Rows from block 11, named by matrix and row number. Rows with one number belong to one channel. Each number is 128 + 32 x the weight over the matrix's rms, rounded and kept within 0 to 255. All counts start at 0. Numbers have three digits each.
# convs0: first width-5 conv (model.blocks.11.convs.0.weight, 144x144x5), inputs 128-143, a 5 kernel for each
# convs1: second width-5 conv (model.blocks.11.convs.1.weight, 144x144x5, transposed), outputs 128-143, a 5 kernel for each
convs0.19:142104165185168132182112120146108123131187168135104130082126135134118144146105150101117193157092126123142178107175130134114110154120088101090156132126137106198149118176134096085094104088148128125154117162098161105143122133134161121152172131
convs1.19:118089126167140151157133077115117122136145152141094129112150087141151093147122157147161110137090123134110194105139115087131113144135174156101111144140155064149112092162144163108137141132127103131112172166117125102080111132121175063091147154
convs0.20:128175144139174145149102100094106140130112123112102143121129148120141154160152114075160118132127122206157088130165098081125100133099135147126145123130155116134098189115136072125138163145152103085123106108139151069164128105125107157134093131
convs1.20:158212176188146176080186090135138150114131135161136111178129162049152129059140091144160113076124153169194150150090104200161156137140119091145147167115118126118095102063134087087137102085170097110092154180160181119138177110151112112167116134
convs0.21:078157065129157135117164114102130152119141088181114179125158117050136163119108146203099198159184148132154142162135134093113120092094129132136131192102132128167141121156147119048198073159160210120102108146114115133107090145149130060137124171
convs1.21:125089115171146133097136149115124188119135152095147098109123149086119132146112127090192094095107117125107138127111134108125142115141159151147119119094133158077105136106154100042136109088148126183155223147152091130190182138119141145147112152
convs0.22:150161177087111117146154162063137113128126126150100106141159144072146146112065185173173116145187157157090199154112153144120155148115119076074162029207151146141120098074105157180105136136108123146120147134146116124122146131121090138137123091
convs1.22:133118148059117126116081135108135146161109106133130144154161114013174129085084183099137111180105083148169210143107129152111211134105156105128140084189140126152070119184182114142136106097121151113081102087138136132197114124100074136104134139
convs0.23:108155094141125079117104131098154148131121163080091176124125144089159092167160114160152103160146143136087158076137080084174134110126098106139131121113121128117084150132201158068194155114077127194219106148095133104112162114158128124173101117
convs1.23:127145152140126153142097120150137120176112141092125110133164094102147110109154123161102080143135108137097118134160088102133102136161072105105141114091117174141102223077140129101105163171178135185160055107145120101062100131172207152153141087
convs0.24:149121065156087125152183104137146150154130112082141139145107112129154114055099126104127109191056111166120168116109140036149150130184167079144157135241178108176192071102086126153114089186093138139172160140151182098140125114162168064107159079
convs1.24:165184090185133086115110058141165141121125118134115108113090121108087127089143103122145108198143166195068169129095121135135173129152124120135109117150178115114158055087116128140119128112134111183150144172157125149158079099098191058138187114
convs0.25:135155067142146098125128102169160155196099167134106161141106157119137118149057174144141175131109110099159177163124101144102194128079151149118109171111114115135128137128202106076174094132129120120122156158175109121159111114081076130120079190
convs1.25:126112111177075143133138131156140159144105098156155150086158157157165161097030120119102211106137120080151150110138078103126140110112131126135116132144158100139129155129143160107122157084112151065144146091106106167085125151080114190152102183
convs0.26:145130157164184152118106103106174105105152151159107144156105109128104124134084186125113125092177070112105161139119122130152167100145158192118125134048117167163100099192118157122083112124132140055108087111137121104191111149107118162103125123
convs1.26:087113174132167093157111137115127125103166139160118097123157143168151094146128132097100149095126169114136126122140098116135132186137167164124169123138125137106098124138173145145175144134112149079087114159078147141148119149097135108081123103
convs0.27:148094139113131125117123154078126098133123157103130184109085081099141167128098163116134140085189083117124114147104111104097129123158166100167114136088168135107108181110113160161111153067112160079144150132126109090210183104069130065120140149
convs1.27:149175087115120159086121153108151117119140163108169092080142153131130181173087132155111142092132199122181117137139117117127113152187129150129155134157149087165080101100163171183146174118161149028185096129159112130117102115105157110132134134
convs0.28:106104090115151191102112171107140149188155081145197076129124174160114125094109121163158124114134105122174115098107141164100151115153106063165151106145069110149122183216080138141161154116138127154147116163157157095126168101135198119160100119
convs1.28:089160097110143150092212191086119088105119143076133112158143138130169117136086123112125106096060099110094127103121154124085137119140178153185106114100100193095113143155151119121078172161164104125143162164154152102124102145122156104132121136
convs0.29:106119176113158107149202152172149063154124104107137163175113135095099122160141123083131112090121159178167162170084141104149150083144120098158096154150101129100058150125138152150101181103098117081091210181149097119100165147191114147211152203
convs1.29:177142151201188161173126103132121085079088112160148117075189104058098097121118105127121118071094176110113119114119129127130121165099139096136154130192135135123084150136147130184107124073115151107108117131123158128163105144209076159094094157
convs0.30:097184148118114121138125103162146141101133110100152092110140140094123104126142131128156136098170073124172128136144104171087110156168160089177129135173142104099154114112148098114111096121123139183145122154102159108139169051102197130109108174
convs1.30:142174130081120112133070153125151149152110157153169137174155168152168153118110156113130129100107090114178087125157120164199104159087134106129132109158163169155210169141152096128100120135158121185148111132161112117156122136144160119101115085
convs0.31:114077125099089180124114136093106115130147148111032091098134092103116109137110174125158069135155156065091123177128115097141102095126111161172124080103072128116083148159136123127123184092075112174133151119158133163186126130126109107171148146
convs1.31:112105130154147176117112144132128132111112143130094102150153053085095108094141111136135129116144097092099139105122082150218113192156092170161139137089158154104150143148139192133095146111131090106134147126129118092129173131099147095118167165
convs0.32:108080109152143114092102162168132130098124160085129146090143158169132129191129134035140166117088115157130074105103190088128116102153150166133154121114111140114126118129176140082150082158102168151179093119140131081150114108090220117085132136
convs1.32:152076131140088091106120175100136170184120136119115128112196147130186137141059140167138122140122133181116140119114177122141098117154105164161102100054164097134117176070118180156180107112075093139102077070192076130135113157131156078161097111
convs0.33:129130158154072107121177120182174119114133123143150141107044084127171090111101139139076162100128129148154099142148094132146127110123184108149062123147129135105155137059137139116200124215085097069106138081085161133140108119095143154120084073
convs1.33:122121138151122104134118097163143136094164090112135098190126154152137164138119190063123139206080122118036168128142104097144076144155133166112110109202117180152088155098148153105093094160133102135129086102193052054152151184102114143110090191
convs0.34:129118092093133164183166154064169179109152083065142138113115103182159112113105139109137166130050116158166114124129114191131171133077058111098134144128144104073112124075110118168125160128165189128071088143239128111132104105100116153133157104
convs1.34:152129125151149153147142149205121080115202162091124163155192127116149100092069144105150122128097207127135104111133159106146145106137118129126135105134169119131135086112100145147211204059113081205114166141113158173156142152135191163138142077
convs0.35:149085147141104173100154100117141132113136035103150116112129130146152111108105135106135119210110118140111099133108110120156117135121084144068149122084143097165158137154177139146092179139158148107159145059139132088149128141156090124184173200
convs1.35:114154127139112182142122158130143123107134080099107122130137105094120067132109149135104100139120123191107121134152128065157178116108086150117134161137141116140161142120104117067094195114065132127097136088177117155144135148150088182080134127
convs0.36:127221136089156071113124131144109171150170096096098136127129133157144149143169111114148152162191088088128071204098098135137052196126067129155142085176119144088132175128155117150114209081165138131151103111181161080165182088134107140111144181
convs1.36:103116120065071129171134154170129129130122113087136158115128105183069128162120087146109150138172182144107094211164112132172109135156106077144121124175073174170138111133153133215095170077090145110102060091155144134147078060172112148117118147
convs0.37:203142119128169113116118140111121167103146107158114104138070115160125143121080122157120092154153086153091093117139142179154171081151111136127104102175187061118129110135113131094141108126153121141169150172165117157140118100076162142159126159
convs1.37:151168154120093195130149110137126148080124104120137152165097094113075109145177091159097161120111176142111084128093154101068128137107166083132074072074143134108146084114119108128097183109105163108134159103110118145160129110108113147161089157
convs0.38:187096093117137106178151114129208143140135138146135180150095143160146106122156148158100208089173219129079165077178088147085156090118168156139148093135143151072174111148102145127083144203066107134125122185145096125136106089117131157055166095
convs1.38:182123110173152097155085139105087060145130137166097113179171153130112159136122146141145173091067077122105111113083106073090114109114134177092126082123162176152209119104187070133126144148159129092159249213185150160035146146122172158105081096
convs0.39:118123128138102135216124131129115169097063147112156196169128119166110170081118125124144147133138148087122051130161115120152119114104125163131113141166045181132140166097136109251146098185216067143147255111156067109137100168110106117120127171
convs1.39:167135088155138106126113071132159154094134128096095176197121138146134131158164136182093158121108119107094136128105157172144125146147103148120058146161133178129131111101115158116116129189120096107146148181206140183155088182090088142149113130
convs0.40:115111142096076129120134057209111086139132109078129136106082173104131112101142148091143126139051129110096157125117126132140126125114109159082165144076141133157149077124095129133167159098119142124167134125171157120145147108115156095101182099
convs1.40:138133083149096088077142098201129138069183122144184069121156144136143115117088166161152123131115138133103113131115107129114144156068127178131126170091156173147118129126100134095132161098144107091112145167133059109151107141142175118073122081
convs0.41:139152153097138173106122169086143111150130100118138210130112205028147129151094171125169192078122104140150153134104186055092165122142124099184095148082169065092126104144142092119127068176122101170085119123161105076176130074094173162135089159
convs1.41:093142116099143175077128113077144101123150152090164041162129143095160117158068109100138106143100133123131150151140120149096193142122159085133156111133181176116168102140131141179120097123172081129142090160102153177228106104201134172161092146
convs0.42:146174121150163098124120154152100078121147154067133178129172126129152120116107108079147130085109206132106101100165128144142183146165164136121127066092120184163125157145141170062125163147121113112138090145098100121071157183192134085176130141
convs1.42:053055132118132065101139141187116120173180174121134146140212147148059108120182103129107129130087079172186107094100137181177144108138079140134113122126199145087086170098124097089085068100089188130085128109107095086141135158142108092123139119
convs0.43:199117121144150134094124085145097140149135141107086138088151111071164174095120124113152145145119094154135122120158103205124134132142096122139125155086152145113125126123159087111111097125155160129131132194163196059140113112125103166116156174
convs1.43:135109110147143172079119098126146115126103083102108109162186163107131106167122114145152160131098121128161108156130115172112124133141105175134154145112137117119116111109112138119191126117118175103085166176134168086165106143125062165195129128
convs0.44:167104178121141136140129109140115138120134124073119106106162112093108101080111143139129162077126174130162076147127170148127115083151147171135182103072104126108112158186097124081120115145103111136148171129167096153143155088138096153167173138
convs1.44:171162104136143130135088120135128169110121145122137146085139140095186242167146142147060138082081153095113148172128105131143142196214133137190135130135144154131148137155098119128045210132152144111183112136183121146128112074054103147092120204
convs0.45:103153113115126072136105150163158123068102082162106125121078093117103099140144099131139162113152103139125103096150159078119147125093138095159137142077136118160111161115141157133120118146140128158119161162130157095068090140169142111114060193
convs1.45:079124105077193053157105132097153116163139121136109139159097125153120092127121126154131076106142109127107122135099155130158146110101128126150158155127131147127122099101131176133125131081072113109121126161151122115072202130193172100106012166
convs0.46:154212147117134109103085094135111145155201120129159158114167146095118121168121111115094127138110073174096113142172087114126099163137175160174148201127171123083114078139115124097153188113190136113142113095126141096139151111132157107114134119
convs1.46:063099095107142128149166121141124132119107141132127155146123133111061106148101076165191184120096136176171126179067161114098138109191125120137097208168144126092088153091136080089115174125069122150164162135120126163190165131182114129135168187
convs0.47:116141093124121152118142126122133120132106095078113156165175175169123123140082165175147171136143104112123107113154084068144130061109035146117122075158152102133154152158148164146105107185108041119090184193139126141097137161134082059156171194
convs1.47:163117157121066152124128189116146116112164121107148114105158005105114133071094122118040113158130093168161188175119142079160180177095068129104124114103158113157124070133064085085134217166160112150094109137043141140089074155206109114135170145
convs0.48:068065166156154126116124136174117131112113116116132098088114151085078093109089110112147186106086157185221077112147109109129134074159164140109140123146139127104101192143115077175140144126124072139114115125033144087084122155128152122182139131
convs1.48:150153151167173085108160141074108054142061123126116114129141192159157052094140128151108101124183094149170093090092081119131172138126140111079125062115130147113118164113108134118162114135105116186138172181201168099110125187131113114103098124
convs0.49:148172123110151142049106169098163107109128144118122108135124133062142144111225101151105059101067106171071135093114103103145115187139132151120154068161114119146139105170162090118144150144107089131100155103132176037142138134128113080136094162
convs1.49:159039107103115165142114200087153102084132108122155150118165147151155151147183157134093065152110138176117120136178091085085107107169117124143141118123179158079155114158183160146076139159158134129068169116115148073151109104148115151150146134
convs0.50:111151130047130107122080118132126146105114121141165130147101120160131150147123132081155160136064140120132123106140162058117143165130075212106159169203139116147103145109160152092087113123127108160115155089144154120107125099126169114105194158
convs1.50:094091038079158091140085149069142155120134105146152141119099081134158164109119113155138162186139135126120137152159147110159115059146153163109136092132123108141121146146120078096172105142143135121094119115175201146155083140187130153182086108
convs0.51:123136119050057154119148113139176129103127101058061156150116141135120099167160090130114120126164119092109129184129086141153130174140167105128119097167115183125096174138104092150097177155123121155150071193141147064130121147230157169112150142
convs1.51:142161098076118120138116133076170117114130079123157110131162111110093087126107138110218134146127149130159123127163089170136121118168112074165135190127158163141143169154139154127123138133164108075144143166148084092093116095186112174111094119
convs0.52:115128152143160148130104117195145158115142161166115112157083106151123079160120102035152080101121109144202106126119127201103226169204167122145116130083163133165143111147093014112228098156248167167179078154230106200030130147087138100079116065
convs1.52:145126072118090145146121188194070087081101162144144057095145070050025050113143130038061086132177122077139150172073114097160098112157061139088073093055177186175165118189086015135071199196174170121099135089146209076130119064189092157171195250
convs0.53:164130154138113128147164110130110098145171090097172160091151173087139151082130125135195110181121099124117151095077107120115142138126153126177159108154116163087152085086131118075136193039150127155117149138102120140096137172073094139096131110
convs1.53:140161099151130118113126052130053137098168117175108127123174124084158141109184090126132136159149171112117088170100127078147102128109119137161144176113086150088121060123176175064150155104100123112096142124148119225090099149091057114126121067
convs0.54:118148129089102145100088161137131189102150160105164177064174214082116093146181106086165091148158116124109130105175128108096134107056071176147144168066195072130123111089139124140126098166107164100056120145120088103144113108104133128180092107
convs1.54:141171105097143107133158137108068100168084151125145146074174209112174146116141091176166096092148157066139173139130134131167119087113095146156112183084174111106121113121147116134159066203122101123119094138167119072150091125089135140079146103
convs0.55:147126111106139162160145120099155117155140155128162208107168118189156097159152091079160105090108162124111105092140086114155141180088141197168157176102148124117130089131148112099149124071125125152117130129172086137099096157143170117083102120
convs1.55:174144094120133119133152112131190106115151096110109121085163109169115083133134116129154090161124145178202116181116132117154123110086140143125142118052118134122127095101156119113139133169138195158111136154176129113103096169129132128134170141
convs0.56:152080121135151132123150065145176167127112169098142119122159172100082113149103149193089107144131110105106120129165104128175156118077223137162158188096171101087228078142121152057112157108105221073174131094208095140098094122096131130084078111
convs1.56:174139170114091114178123109169129170138122069128135120165118139098153132089166166108165076075134102126130187147117125149159129128112147094101087105087102102130160090176162129128109151126142179102118087151179118180137167141058148069116113134
convs0.57:144124113131136088199105101207127173156165143120123162150134177072162159087130090159167087127075092109139173097119124173151074163131102089154154153111121173068156092169061117116119126141107199072151100115213071092059182133082097124138165114
convs1.57:143111106174123122127167061172117153085156117113119136094099147108148107131168117117155161087140132140144108127147146134157110123135143112124082118152134166128111100084175128167152094141059108097125068116162098143110121113169155129129163156
convs0.58:095104140152111108095140172131108141105104127102076066103185140085118136155131110202206058149181169142076195172132138102118138113150134130098085153158154111122154160118147163046110158169103079122112111094109147141104157149051105140145123165
convs1.58:145116135125063121107123103120075126129095086132140089079123168131088165185112092128169185170110125085099132177152087126106082123128094119111135100153150126144163106117085155121162082109208168142116082062129114149136062102147111141116109125
convs0.59:090150112130073114180100089171167119132141115207114067116119143109146160149200110135119121158146147147132122140170149130111126180141070129090167164125095126105141138164158109142177136143129149105117078076171149173153159091114089122084135073
convs1.59:118074104102129112140100083073159121128102117157109161144070140097124102157149079116163127140114115151109126089133122106146105075121125134139155151101096116075157151089178137141144165110128147059079132130135135175126135139139099132105146125
convs0.60:129125134125113163169155157136158110180101148126155134098157140197071149102147190118123144240124146130097088205140139114105120164132113144140185150103107129118194121227094163128131126203133105129109087112107119177171150110089141161184111097
convs1.60:084111084092175116208154153084190109109185179123178092127103079134166157091142122165056141115159181125054135133184142133190119122178122147106114106120126116100120154155118092085098193178181132143132080076178156145166155141153164195119144098
convs0.61:134166110138115116157157144125143097131152128141086112138140137092116156135133090180060128134151178153094118134121146108122135150123189153139148144147166098154135086114156112170178179085126130125100160154157183149064114124074076143131136129
convs1.61:134116110113081188145162173169102095159213126130094130084094094127157192117176173100107067093103125102120122110077181067147126106106109131150106172128174087127138115173102151121120156121167161104130120180144122122158096126091166080157119147
convs0.62:246153068148121115151187094161114133144107115111116113158117095164095125115073229163046213097166092113108148104129135149096142076130127128094112175172184104088145121069154137100166162142134128193104137115136166113120080086121138136106139147
convs1.62:133142130102076105188156133197120133155111096164119072129121086175158132102092184058089180107177132104124098117112172154102115189163105143110164156117144137130122100124120126101194142117097119134095142111130139088154141163129141124175159085
convs0.63:105075122143131174071115121116100119130138127101174166088124175107160141092134126090133114185118117094080177127142150060154156125147150138140156128147178104143156128160116165120143109147145134103081148102155177045178107146048109131182177212
convs1.63:111106138146103150105138176118171161150151168135138125080149183142130166134132160161126093156175152152093188131117126098085109114109167101147142086154155082166116115126087163154126202131130112099107160147137174114139105059080079133092114189
convs0.64:120137087188118049136150164074095116111158126181156092098125129101081167147099102146144159116159121124115149148085114099152137161133115106196108164094161140168053133109158074111122120168120109140190148144130099118092134135082067117146194152
convs1.64:175172202117158109165088150118126113132106089123098146128111137098130144096168098066146160103168105172153133161120154129162095113098089141125140133084072138107086145103157115150144081155155148124122157138139139135175151153126143179106118111
convs0.65:156092072089158049159147114088094122119181118114147153142119094113092135156121163100136119120143070141149164054099147164148097153255128114120130072169101119175067144143160175163071112081176111206130153184166118071121142107129093116152121160
convs1.65:123158164123101093161171142162130135116094128115197173131100112179150169091143136093111130098140185141102153134143151097142054147213123139118187069130087152137165165125129117144088155116113127125093133169125107120152095088155176083137142162
convs0.66:139100114131136083093161154114107138182149179130149109133121036154146117163138148134122127060092087117113171135124093112155138085234055141161124136175093124176132219118178152123146069157131126156168160150128160094107166124136183078151134090
convs1.66:086083092161109167104131106095140063154093111119114147136149131197131098091190096134052211092119123150139128151117144101125078121189067151135168122099115084123140172146121135177111093121143149090096082156134145116090093097190159093124100150
convs0.67:145098118127128189108115183084104155138119145137118176156082167146146037109222163178120137081152108114135062118136120142170111110152067215096152146065151174137085142123138096126132124136150154186170176120090209099175142086095126137145131136
convs1.67:140136158106101168125124128073098143143114177157157156091203147180104136138170151147087060095157108131131052121115106120174096113157079148071136153100155114090080113149134127143125086093089165157129066123108140109152085045086149149105126131
convs0.68:132124121143146172129162177104121130122151147109159171110135136180089156184110180148153141092171145085122095159119100127085142139120163123105161111128077066105158136144107105068143095104135159122166211107107166095157173140080117166171114100
convs1.68:135132148090046147120149135104070146106071087110105067110084091146123115144130122127160152132153087064154088181072077117118141123150121183168129179178133160177195152136103108060127131146139161139137150125138126089159053127149180111060103060
convs0.69:149098119152119132136131178045113168114096146164122135096096107088112154079150108188148141137105132130110163110164074116157148134119146135137121098200122132145211114078123095154120096187125125199181160134115114088122146098177102120157082178
convs1.69:164120114087128154104131109084149099174087113184064135072104156128106114122098094145120173157125138156148162114084056164145159201141100188148174134156098115123139104098102090132124125108163112096094239114113105110089140128165126143133092124
convs0.70:101103188087145051098116192180147136092108113124114153099143120127127101128173118140142057117086172112135123110124170124142081104230140098068115129222102141133089167141141145105104131100126118120213144147108151095127129086174101097192134125
convs1.70:138087137122161088095123185167119153162130097138124153078151149107120130079208106120158075127067125140095109104087121147144074111161088110124120126204168185118166179148149116099143156119153117124098091095085146117108116137098148117077107154
convs0.71:076139152152109181157127061139110121148055136098130122077132131117109112162127151116128129133099127123141120136145105173052125153095197087152106188150127144091128057113074190142161170124136078199120132131125168142139102181095147089080129112
convs1.71:070187119137182092128174084153089171125124132170136154164180108135107150083106096146083104110141133145146103184083145168126149098109173114076131160092079080096133092103132128148156101128144079124144078190177131117140121123107110128133161103
convs0.72:133102170131078142090127141121200123149130180100119131133114172127105094128123156087193079122105068119108140157117133129104185124127119069187054180076160105118167153135108116168049066173096121154139175158185116064152129118094091158104140197
convs1.72:143137130122067157143172080134123164150215125100097130154151115142101142118122113110228086179111165157134125155151120135144165099123177055187117060150136099118147115121107098143094140180091162161123101160100146082166120180135095153164140136
convs0.73:145091133124172153073155072158154155114105114143184082092166089135168088134121108126158102140098122164080134130107156162105142093137097043218096131129084131122163118142104135127085156122125164094095127061141138149148163155126162082121130132
convs1.73:149126114168076122123142127123129104143102124130098191119145060138131088159124063108174153120097129145110109135146150127106162144112113102224090143109054135058194085154101106176151128105179163098079165131148097163105086139097112133174161090
convs0.74:117171096141081122121086115104141129180119175113165188066125163133080080127109083119204158114113160107103102153123069175103163173139080184092151067113173130134170046102127137216087159094151121127152178114116123116121151163123094135127156121
convs1.74:159160117086137121077089092138150172164099159113099099138114169139127125126118106115233135148161145147118145137164106173138100155080142155148158093117188133154123035205106135108120203138162160133129145156119114139108114106172091114095126143
convs0.75:121116093163117105057126177186145135165113198118089123114188153129166140124145159091112143174175118135098151143085056186171104060153171115138113119150113151155071134123119155126075134079101174147083170192114107102166150131110065114104152166
convs1.75:149131053140140114092165177176102155128108183110132147161135189119119174130099116171123084122106111109169109170152131119109150180155007093110147150119067151094048116097114089129121160165128180119073186103162178117109147108118164168131164125
convs0.76:104057119142162133126152107148109146111161188160170144096126151156101117149163106087213153109111150084163126136131134148166140156109204185086151161151138121097153123138122130135112140112146082155134134120095076047101157096143134109127128109
convs1.76:116100107150153162126107121130147115143088145055126155091116099153143070100128124121160093139100143146166109121130092171130116149068155140093198089107179060109173136141201147128116136118109074177135175156125149105108067153158103109105166146
convs0.77:155068096154134067148150131174121108143127130134193116136140085207140114133151113133150136108172120104085131099117135123158149101124107089129120102133153163125104158148120108097107144125121138081141149095109096139120156157153131112181112127
convs1.77:164078170099137093144146173125119200166134130107135145152158046181134172175136154111184118120191092126130143161089133084124111151122082131111131129125150141150103126147118147098142138137101079123099142172123160083150090122170137124086101174
convs0.78:100135096127134123165077100167133167122092161100091129134096104112138212088130112083077124117170091106138139112111100145154172137110091122147160145139200101101073069098180130121139165120122097123161131135159172110146129136068118147125128140
convs1.78:141146185117094084142134131190113121138101087114139127161146084106142131113147209145121114119096190117109149060117043111168151177110098154170079143162185116179128090121155168124120151130137119120139093069119128075183118193081112102089092127
convs0.79:140160122148119139134093144050169131125109169142119113145108097133145144125136072124093178139140144135161113160075152136144114111142132135133172149147117129124148072171120160145115155106126115139115131118104127155107073181113074133184140134
convs1.79:153142106125111122157088154109173137151132082161136138136141154141164135107156193161177117097107108114151145136130165119082143127111128117211091193224144109094097132152198135158076089184108153127101082144142170131154167209116164174157111110
convs0.80:121106124163105107153112123127114129093108136099118172137114188115098122160122141149113173134131154130098144127150148150117123119130137162134108142161100101126207074154121142096121098130070145158150061143155101186098097123104148111161095125
convs1.80:120115181163170156185161105124107155108154073074060087148148152126044160078096098171156105153140122185143163092144158139137121195160110117095142162098103095093096094080132129130153133141180112030161144125174124133108125121044119148081116145
convs0.81:132150082126111145179133148044087111154130151141098198140095092159110146133106152127188144164076099086101169129080161104134110169108113083105120083211131071159095113020145109095140128178080112121133149173127148079126126134113122119057150184
convs1.81:137162126113107160184119130134143103113124149179100126114143156088117162154112086119111157163155046143105139124134129082184092114135149074117109138158140109163149153066155086161131148172102094129071181101130126093173117154179129100121110105
convs0.82:097094171142171145144155075085119154067137113122143105137142092169073112122112128128102139157177079124115151218135184107146090068158107097167162088109137089138130146094105229168110124147152160090138074153105100153142160081135126111155148164
convs1.82:149157135157065100123189133183075146120155199080088121107176185124137103150069185142153099106116115126119103116133099142071103144144156138123144109166156115142169135069137160148148110187139091119108159093095161149133141169083093147145134078
convs0.83:139130153117120123126150170110130107165118160122133199137096082125112098173082101120124118103103156111063096081101111156128126138109120125116104126175175163145133103124148103082162156113176054125104116081121169143121103141114125111132141135
convs1.83:178178106186108140083140091119135120134183184143146110123173105128153104176167081164099166109179146143186140192186178201158148167209160143145180126166141094108108111080129084145153126176139148137130126155131172129143151159113211144173108138
convs0.84:131148069087103170091156097095108138107166143141108226176117121046136156104133164143067106154137087098101167143211121081124139134082140157114163148117092042124105121103165172099065044139119160103184106124061067156098149163137098147135129075
convs1.84:154123101182147128190190108106119155100117152136171096173181132118133153107154166071101143195101086114052146160090149131121159119106117085113167097137117189111124129170203144146173158072146109115047136174127180124073144083139138147149151162
convs0.85:103129175154146137174168176134125151086118182159129062137094111045069150142134187058095102071134188210172103111121178113140153127129137193167169099130093106118102113133125096117111127105117161107105145083084130129113136124097120162143155119
convs1.85:183221161176141152090127121063148178173145143129136084120130112121152123138102154150142120154121088117123087098098124141155186124142134144150074076146148089115127106106092108127075096055139050102139164185170124160137102143182123141134187146
convs0.86:082146187108129123083103158137141148091137115122093143133136122087200154072202143113092135122133167085131114104123148136103114159098143129100115072180117118095131134142094097123105192120059097180078135122143156138135146134095080141182171191
convs1.86:103115080099117134151125155168154150158141151091139124127127198155129122158150100172129090082168097082130181113159162104120124099106158126123158081180151115106150132141114158105142058153192167073148140097157128122125125112165097124097155191
convs0.87:181094160115128159089099173129124187121161184043155138083132176081135182072093138114139173069147195128149165102110139154131091130164114104174155130167151071126126098097188195092101121125105141199155103091152160097137134117083150170169105193
convs1.87:117140114189150081080130131112162109143116132156188097141153170116119145090072147184150157109161117145183081170163084120089112133169083131161063107123163145061121108091184112113156080111152111155104097159144139101150126098167134141129098142
convs0.88:143172137098111184137065104136144132144160142122096124122121120166117070096148156107111104118109236193139135079157108115145154211122170117142117122134126128188189095156122145112122150113144157103125119116107159142121131164052116145139123179
convs1.88:120134099039120124123103079065209179198101078163133130151177127160153191177195091087137158164119150107097095070045130148131154153116145138112102091092108036119169145159085124189136183127166174080137099140132073143118143146130110040086086071
convs0.89:097139153103169130115124138117127159112157144129073148150142116160120139146133117106196080160068116177108193125117127095122151163119209154042116151094077136155091141140139138083066165106148144099124177132077117075127094160150101123073106185
convs1.89:111125080163114101152150115114155089102071146109087122123105091159146124134137143122136086114037171160136193126129116101100112131107132149080149150131153181108147182155127121104119161082107120104050104127137109104121123185128124151124137146
convs0.90:097161102113093097097134142080168078158149181126132133162156134084158125109088159087074134107175110073094171109100113124145133086183139115123110146085111145113146144088110071123155128080096141095116164133118147142135150126146108073086131142
convs1.90:118174149168105128101094145152157166181146134116120161143132201125133151160109203108094120167175113117140138201157166146097113151163084132095107128107099174139082187062151103109143125142157108123140156133129112144071111117157160136108204133
convs0.91:134134134141179172119097168127163134176144112169120136129083097176096104148044169117076157103159119081150066163149087141120104124188042193151112050243118173113106148188082102184109081138091138174151071125104172088143102110139070255153077167
convs1.91:153077135102111137102146157122103091099139120129164186118133096146107098118095156121185148122070096138101081158111134145130097105186097129119180105158115126124084151142134065127129116118099089160134131165148109120180149132148104143186106134
convs0.92:130128143141119178121095134172157102108055137067134117113168127095119148169121165118132141177112144093140101105111141109124145111127074127162088132134171043108163122155104118109114027118123131154180145115147085106178126096163146083121134127
convs1.92:096078127089129129147108126066191145150148110081138144082154121167150041109151151102136136197070184098134144119124095157134187129126144106174145098087158106174140141137152159169130134140156119178079117156147136078150101154090095115155154115
convs0.93:122107109126165107152089172081096108166116113067121148180183103160110169167130114145120173149062122152101102127129111138135113129149106170134157105253189119088156153130152115140111161142121163088108149131100149111107101096140065140143119204
convs1.93:126092185094158093139123147085124109130113096142101124207130097136074124176066139157157090109091134190115149098073129148153074155147102194118139138115158112151125072127141128144104134115119087079107129161115153110155151201144115099111072159
convs0.94:158122165113112135142113099117117146115079131126129130162160166174099204132135150133165112067097132183129098138114160172135167193109152135115118140159134144100086132139167147147158110154127156119180159099103135147140116170121098129103094114
convs1.94:152129174111159083116097089148136117175077124054121124098114185124129136140116100125121150151104138076118148137128081108191085125130057114044155157130116108093156111181097174126111151096113123078150113166133113117129114103091116131130117103
convs0.95:094096076150142104123133149108121161157144148116136078145168184157096175143136123166159159149117112111139078160130114125122114165079165149114177108170115152111142108147126148128112175070179116195125165182134132102166132037136157108123141139
convs1.95:121103170146131147098123127094103146133087147058176124105145177114170108115133118102199159116150136190139062132153146132092131112131144153152145149132109130124175142132105157157100108109130035161103139097071164160134175141183095160129141145
convs0.96:121155149118138135076115205117148152111125156137075157131138118101112101134084135109091183144180154077125179107093119077136141102171111124112125091141140157148135177139183115127112123151122112135119092115083153097156170095133134121133136127
convs1.96:141125100076133145108152160100165143138093115117121129174098166167116127118087120113091153134107125126106147164126127086131110139136052130127141145137107085104081155165184165098066111166134110102135133149105154159141116108167163146121151108
convs0.97:100114155096111098079078175120105119154164112119097169122125141088133142148125118109203129046117125122111144169134072122108159145088080135183142036066125127119176203184125161152073117115156136139173067129075085046126150175116166164143125143
convs1.97:124144109129164148067116179168118119079139160071156139130144156094116119179161105144153060128128141123092127187106079147125165095087117169150113098132150158167114100144077117136094121076130093126127113104140157152104123142120127137101130111
convs0.98:077151134130172134109136216087129126124147131178145087158149181122098142160096122125182138059086108146138180124114146117075118192120168169141128094118151169140092116173137124097111088149105178118122093131156084141135061118113158081121120111
convs1.98:094081076133161095165093149128092116122129148109181132131114117108147089140071185129170164158107091094145142113123138137127084088126179129148132115185156174118120077109165139111104137136081115128097150122088094132143161094087146129128104147
convs0.99:133139132112123075128135070142116095116140130087104142109153121150128136094177165102180099042154093086124148151166075123121145092130126069164139116184106098145116114138158168131112112151089127207142156162147188110147143141147208148098157139
convs1.99:127129125161157114160124083145116120144154187148149110146134145128125155102174151127117139101142088131171154139183133114167104134149148082196100118197131115083151146135111118111155141094159100148153078096130135174108141157110122166138133065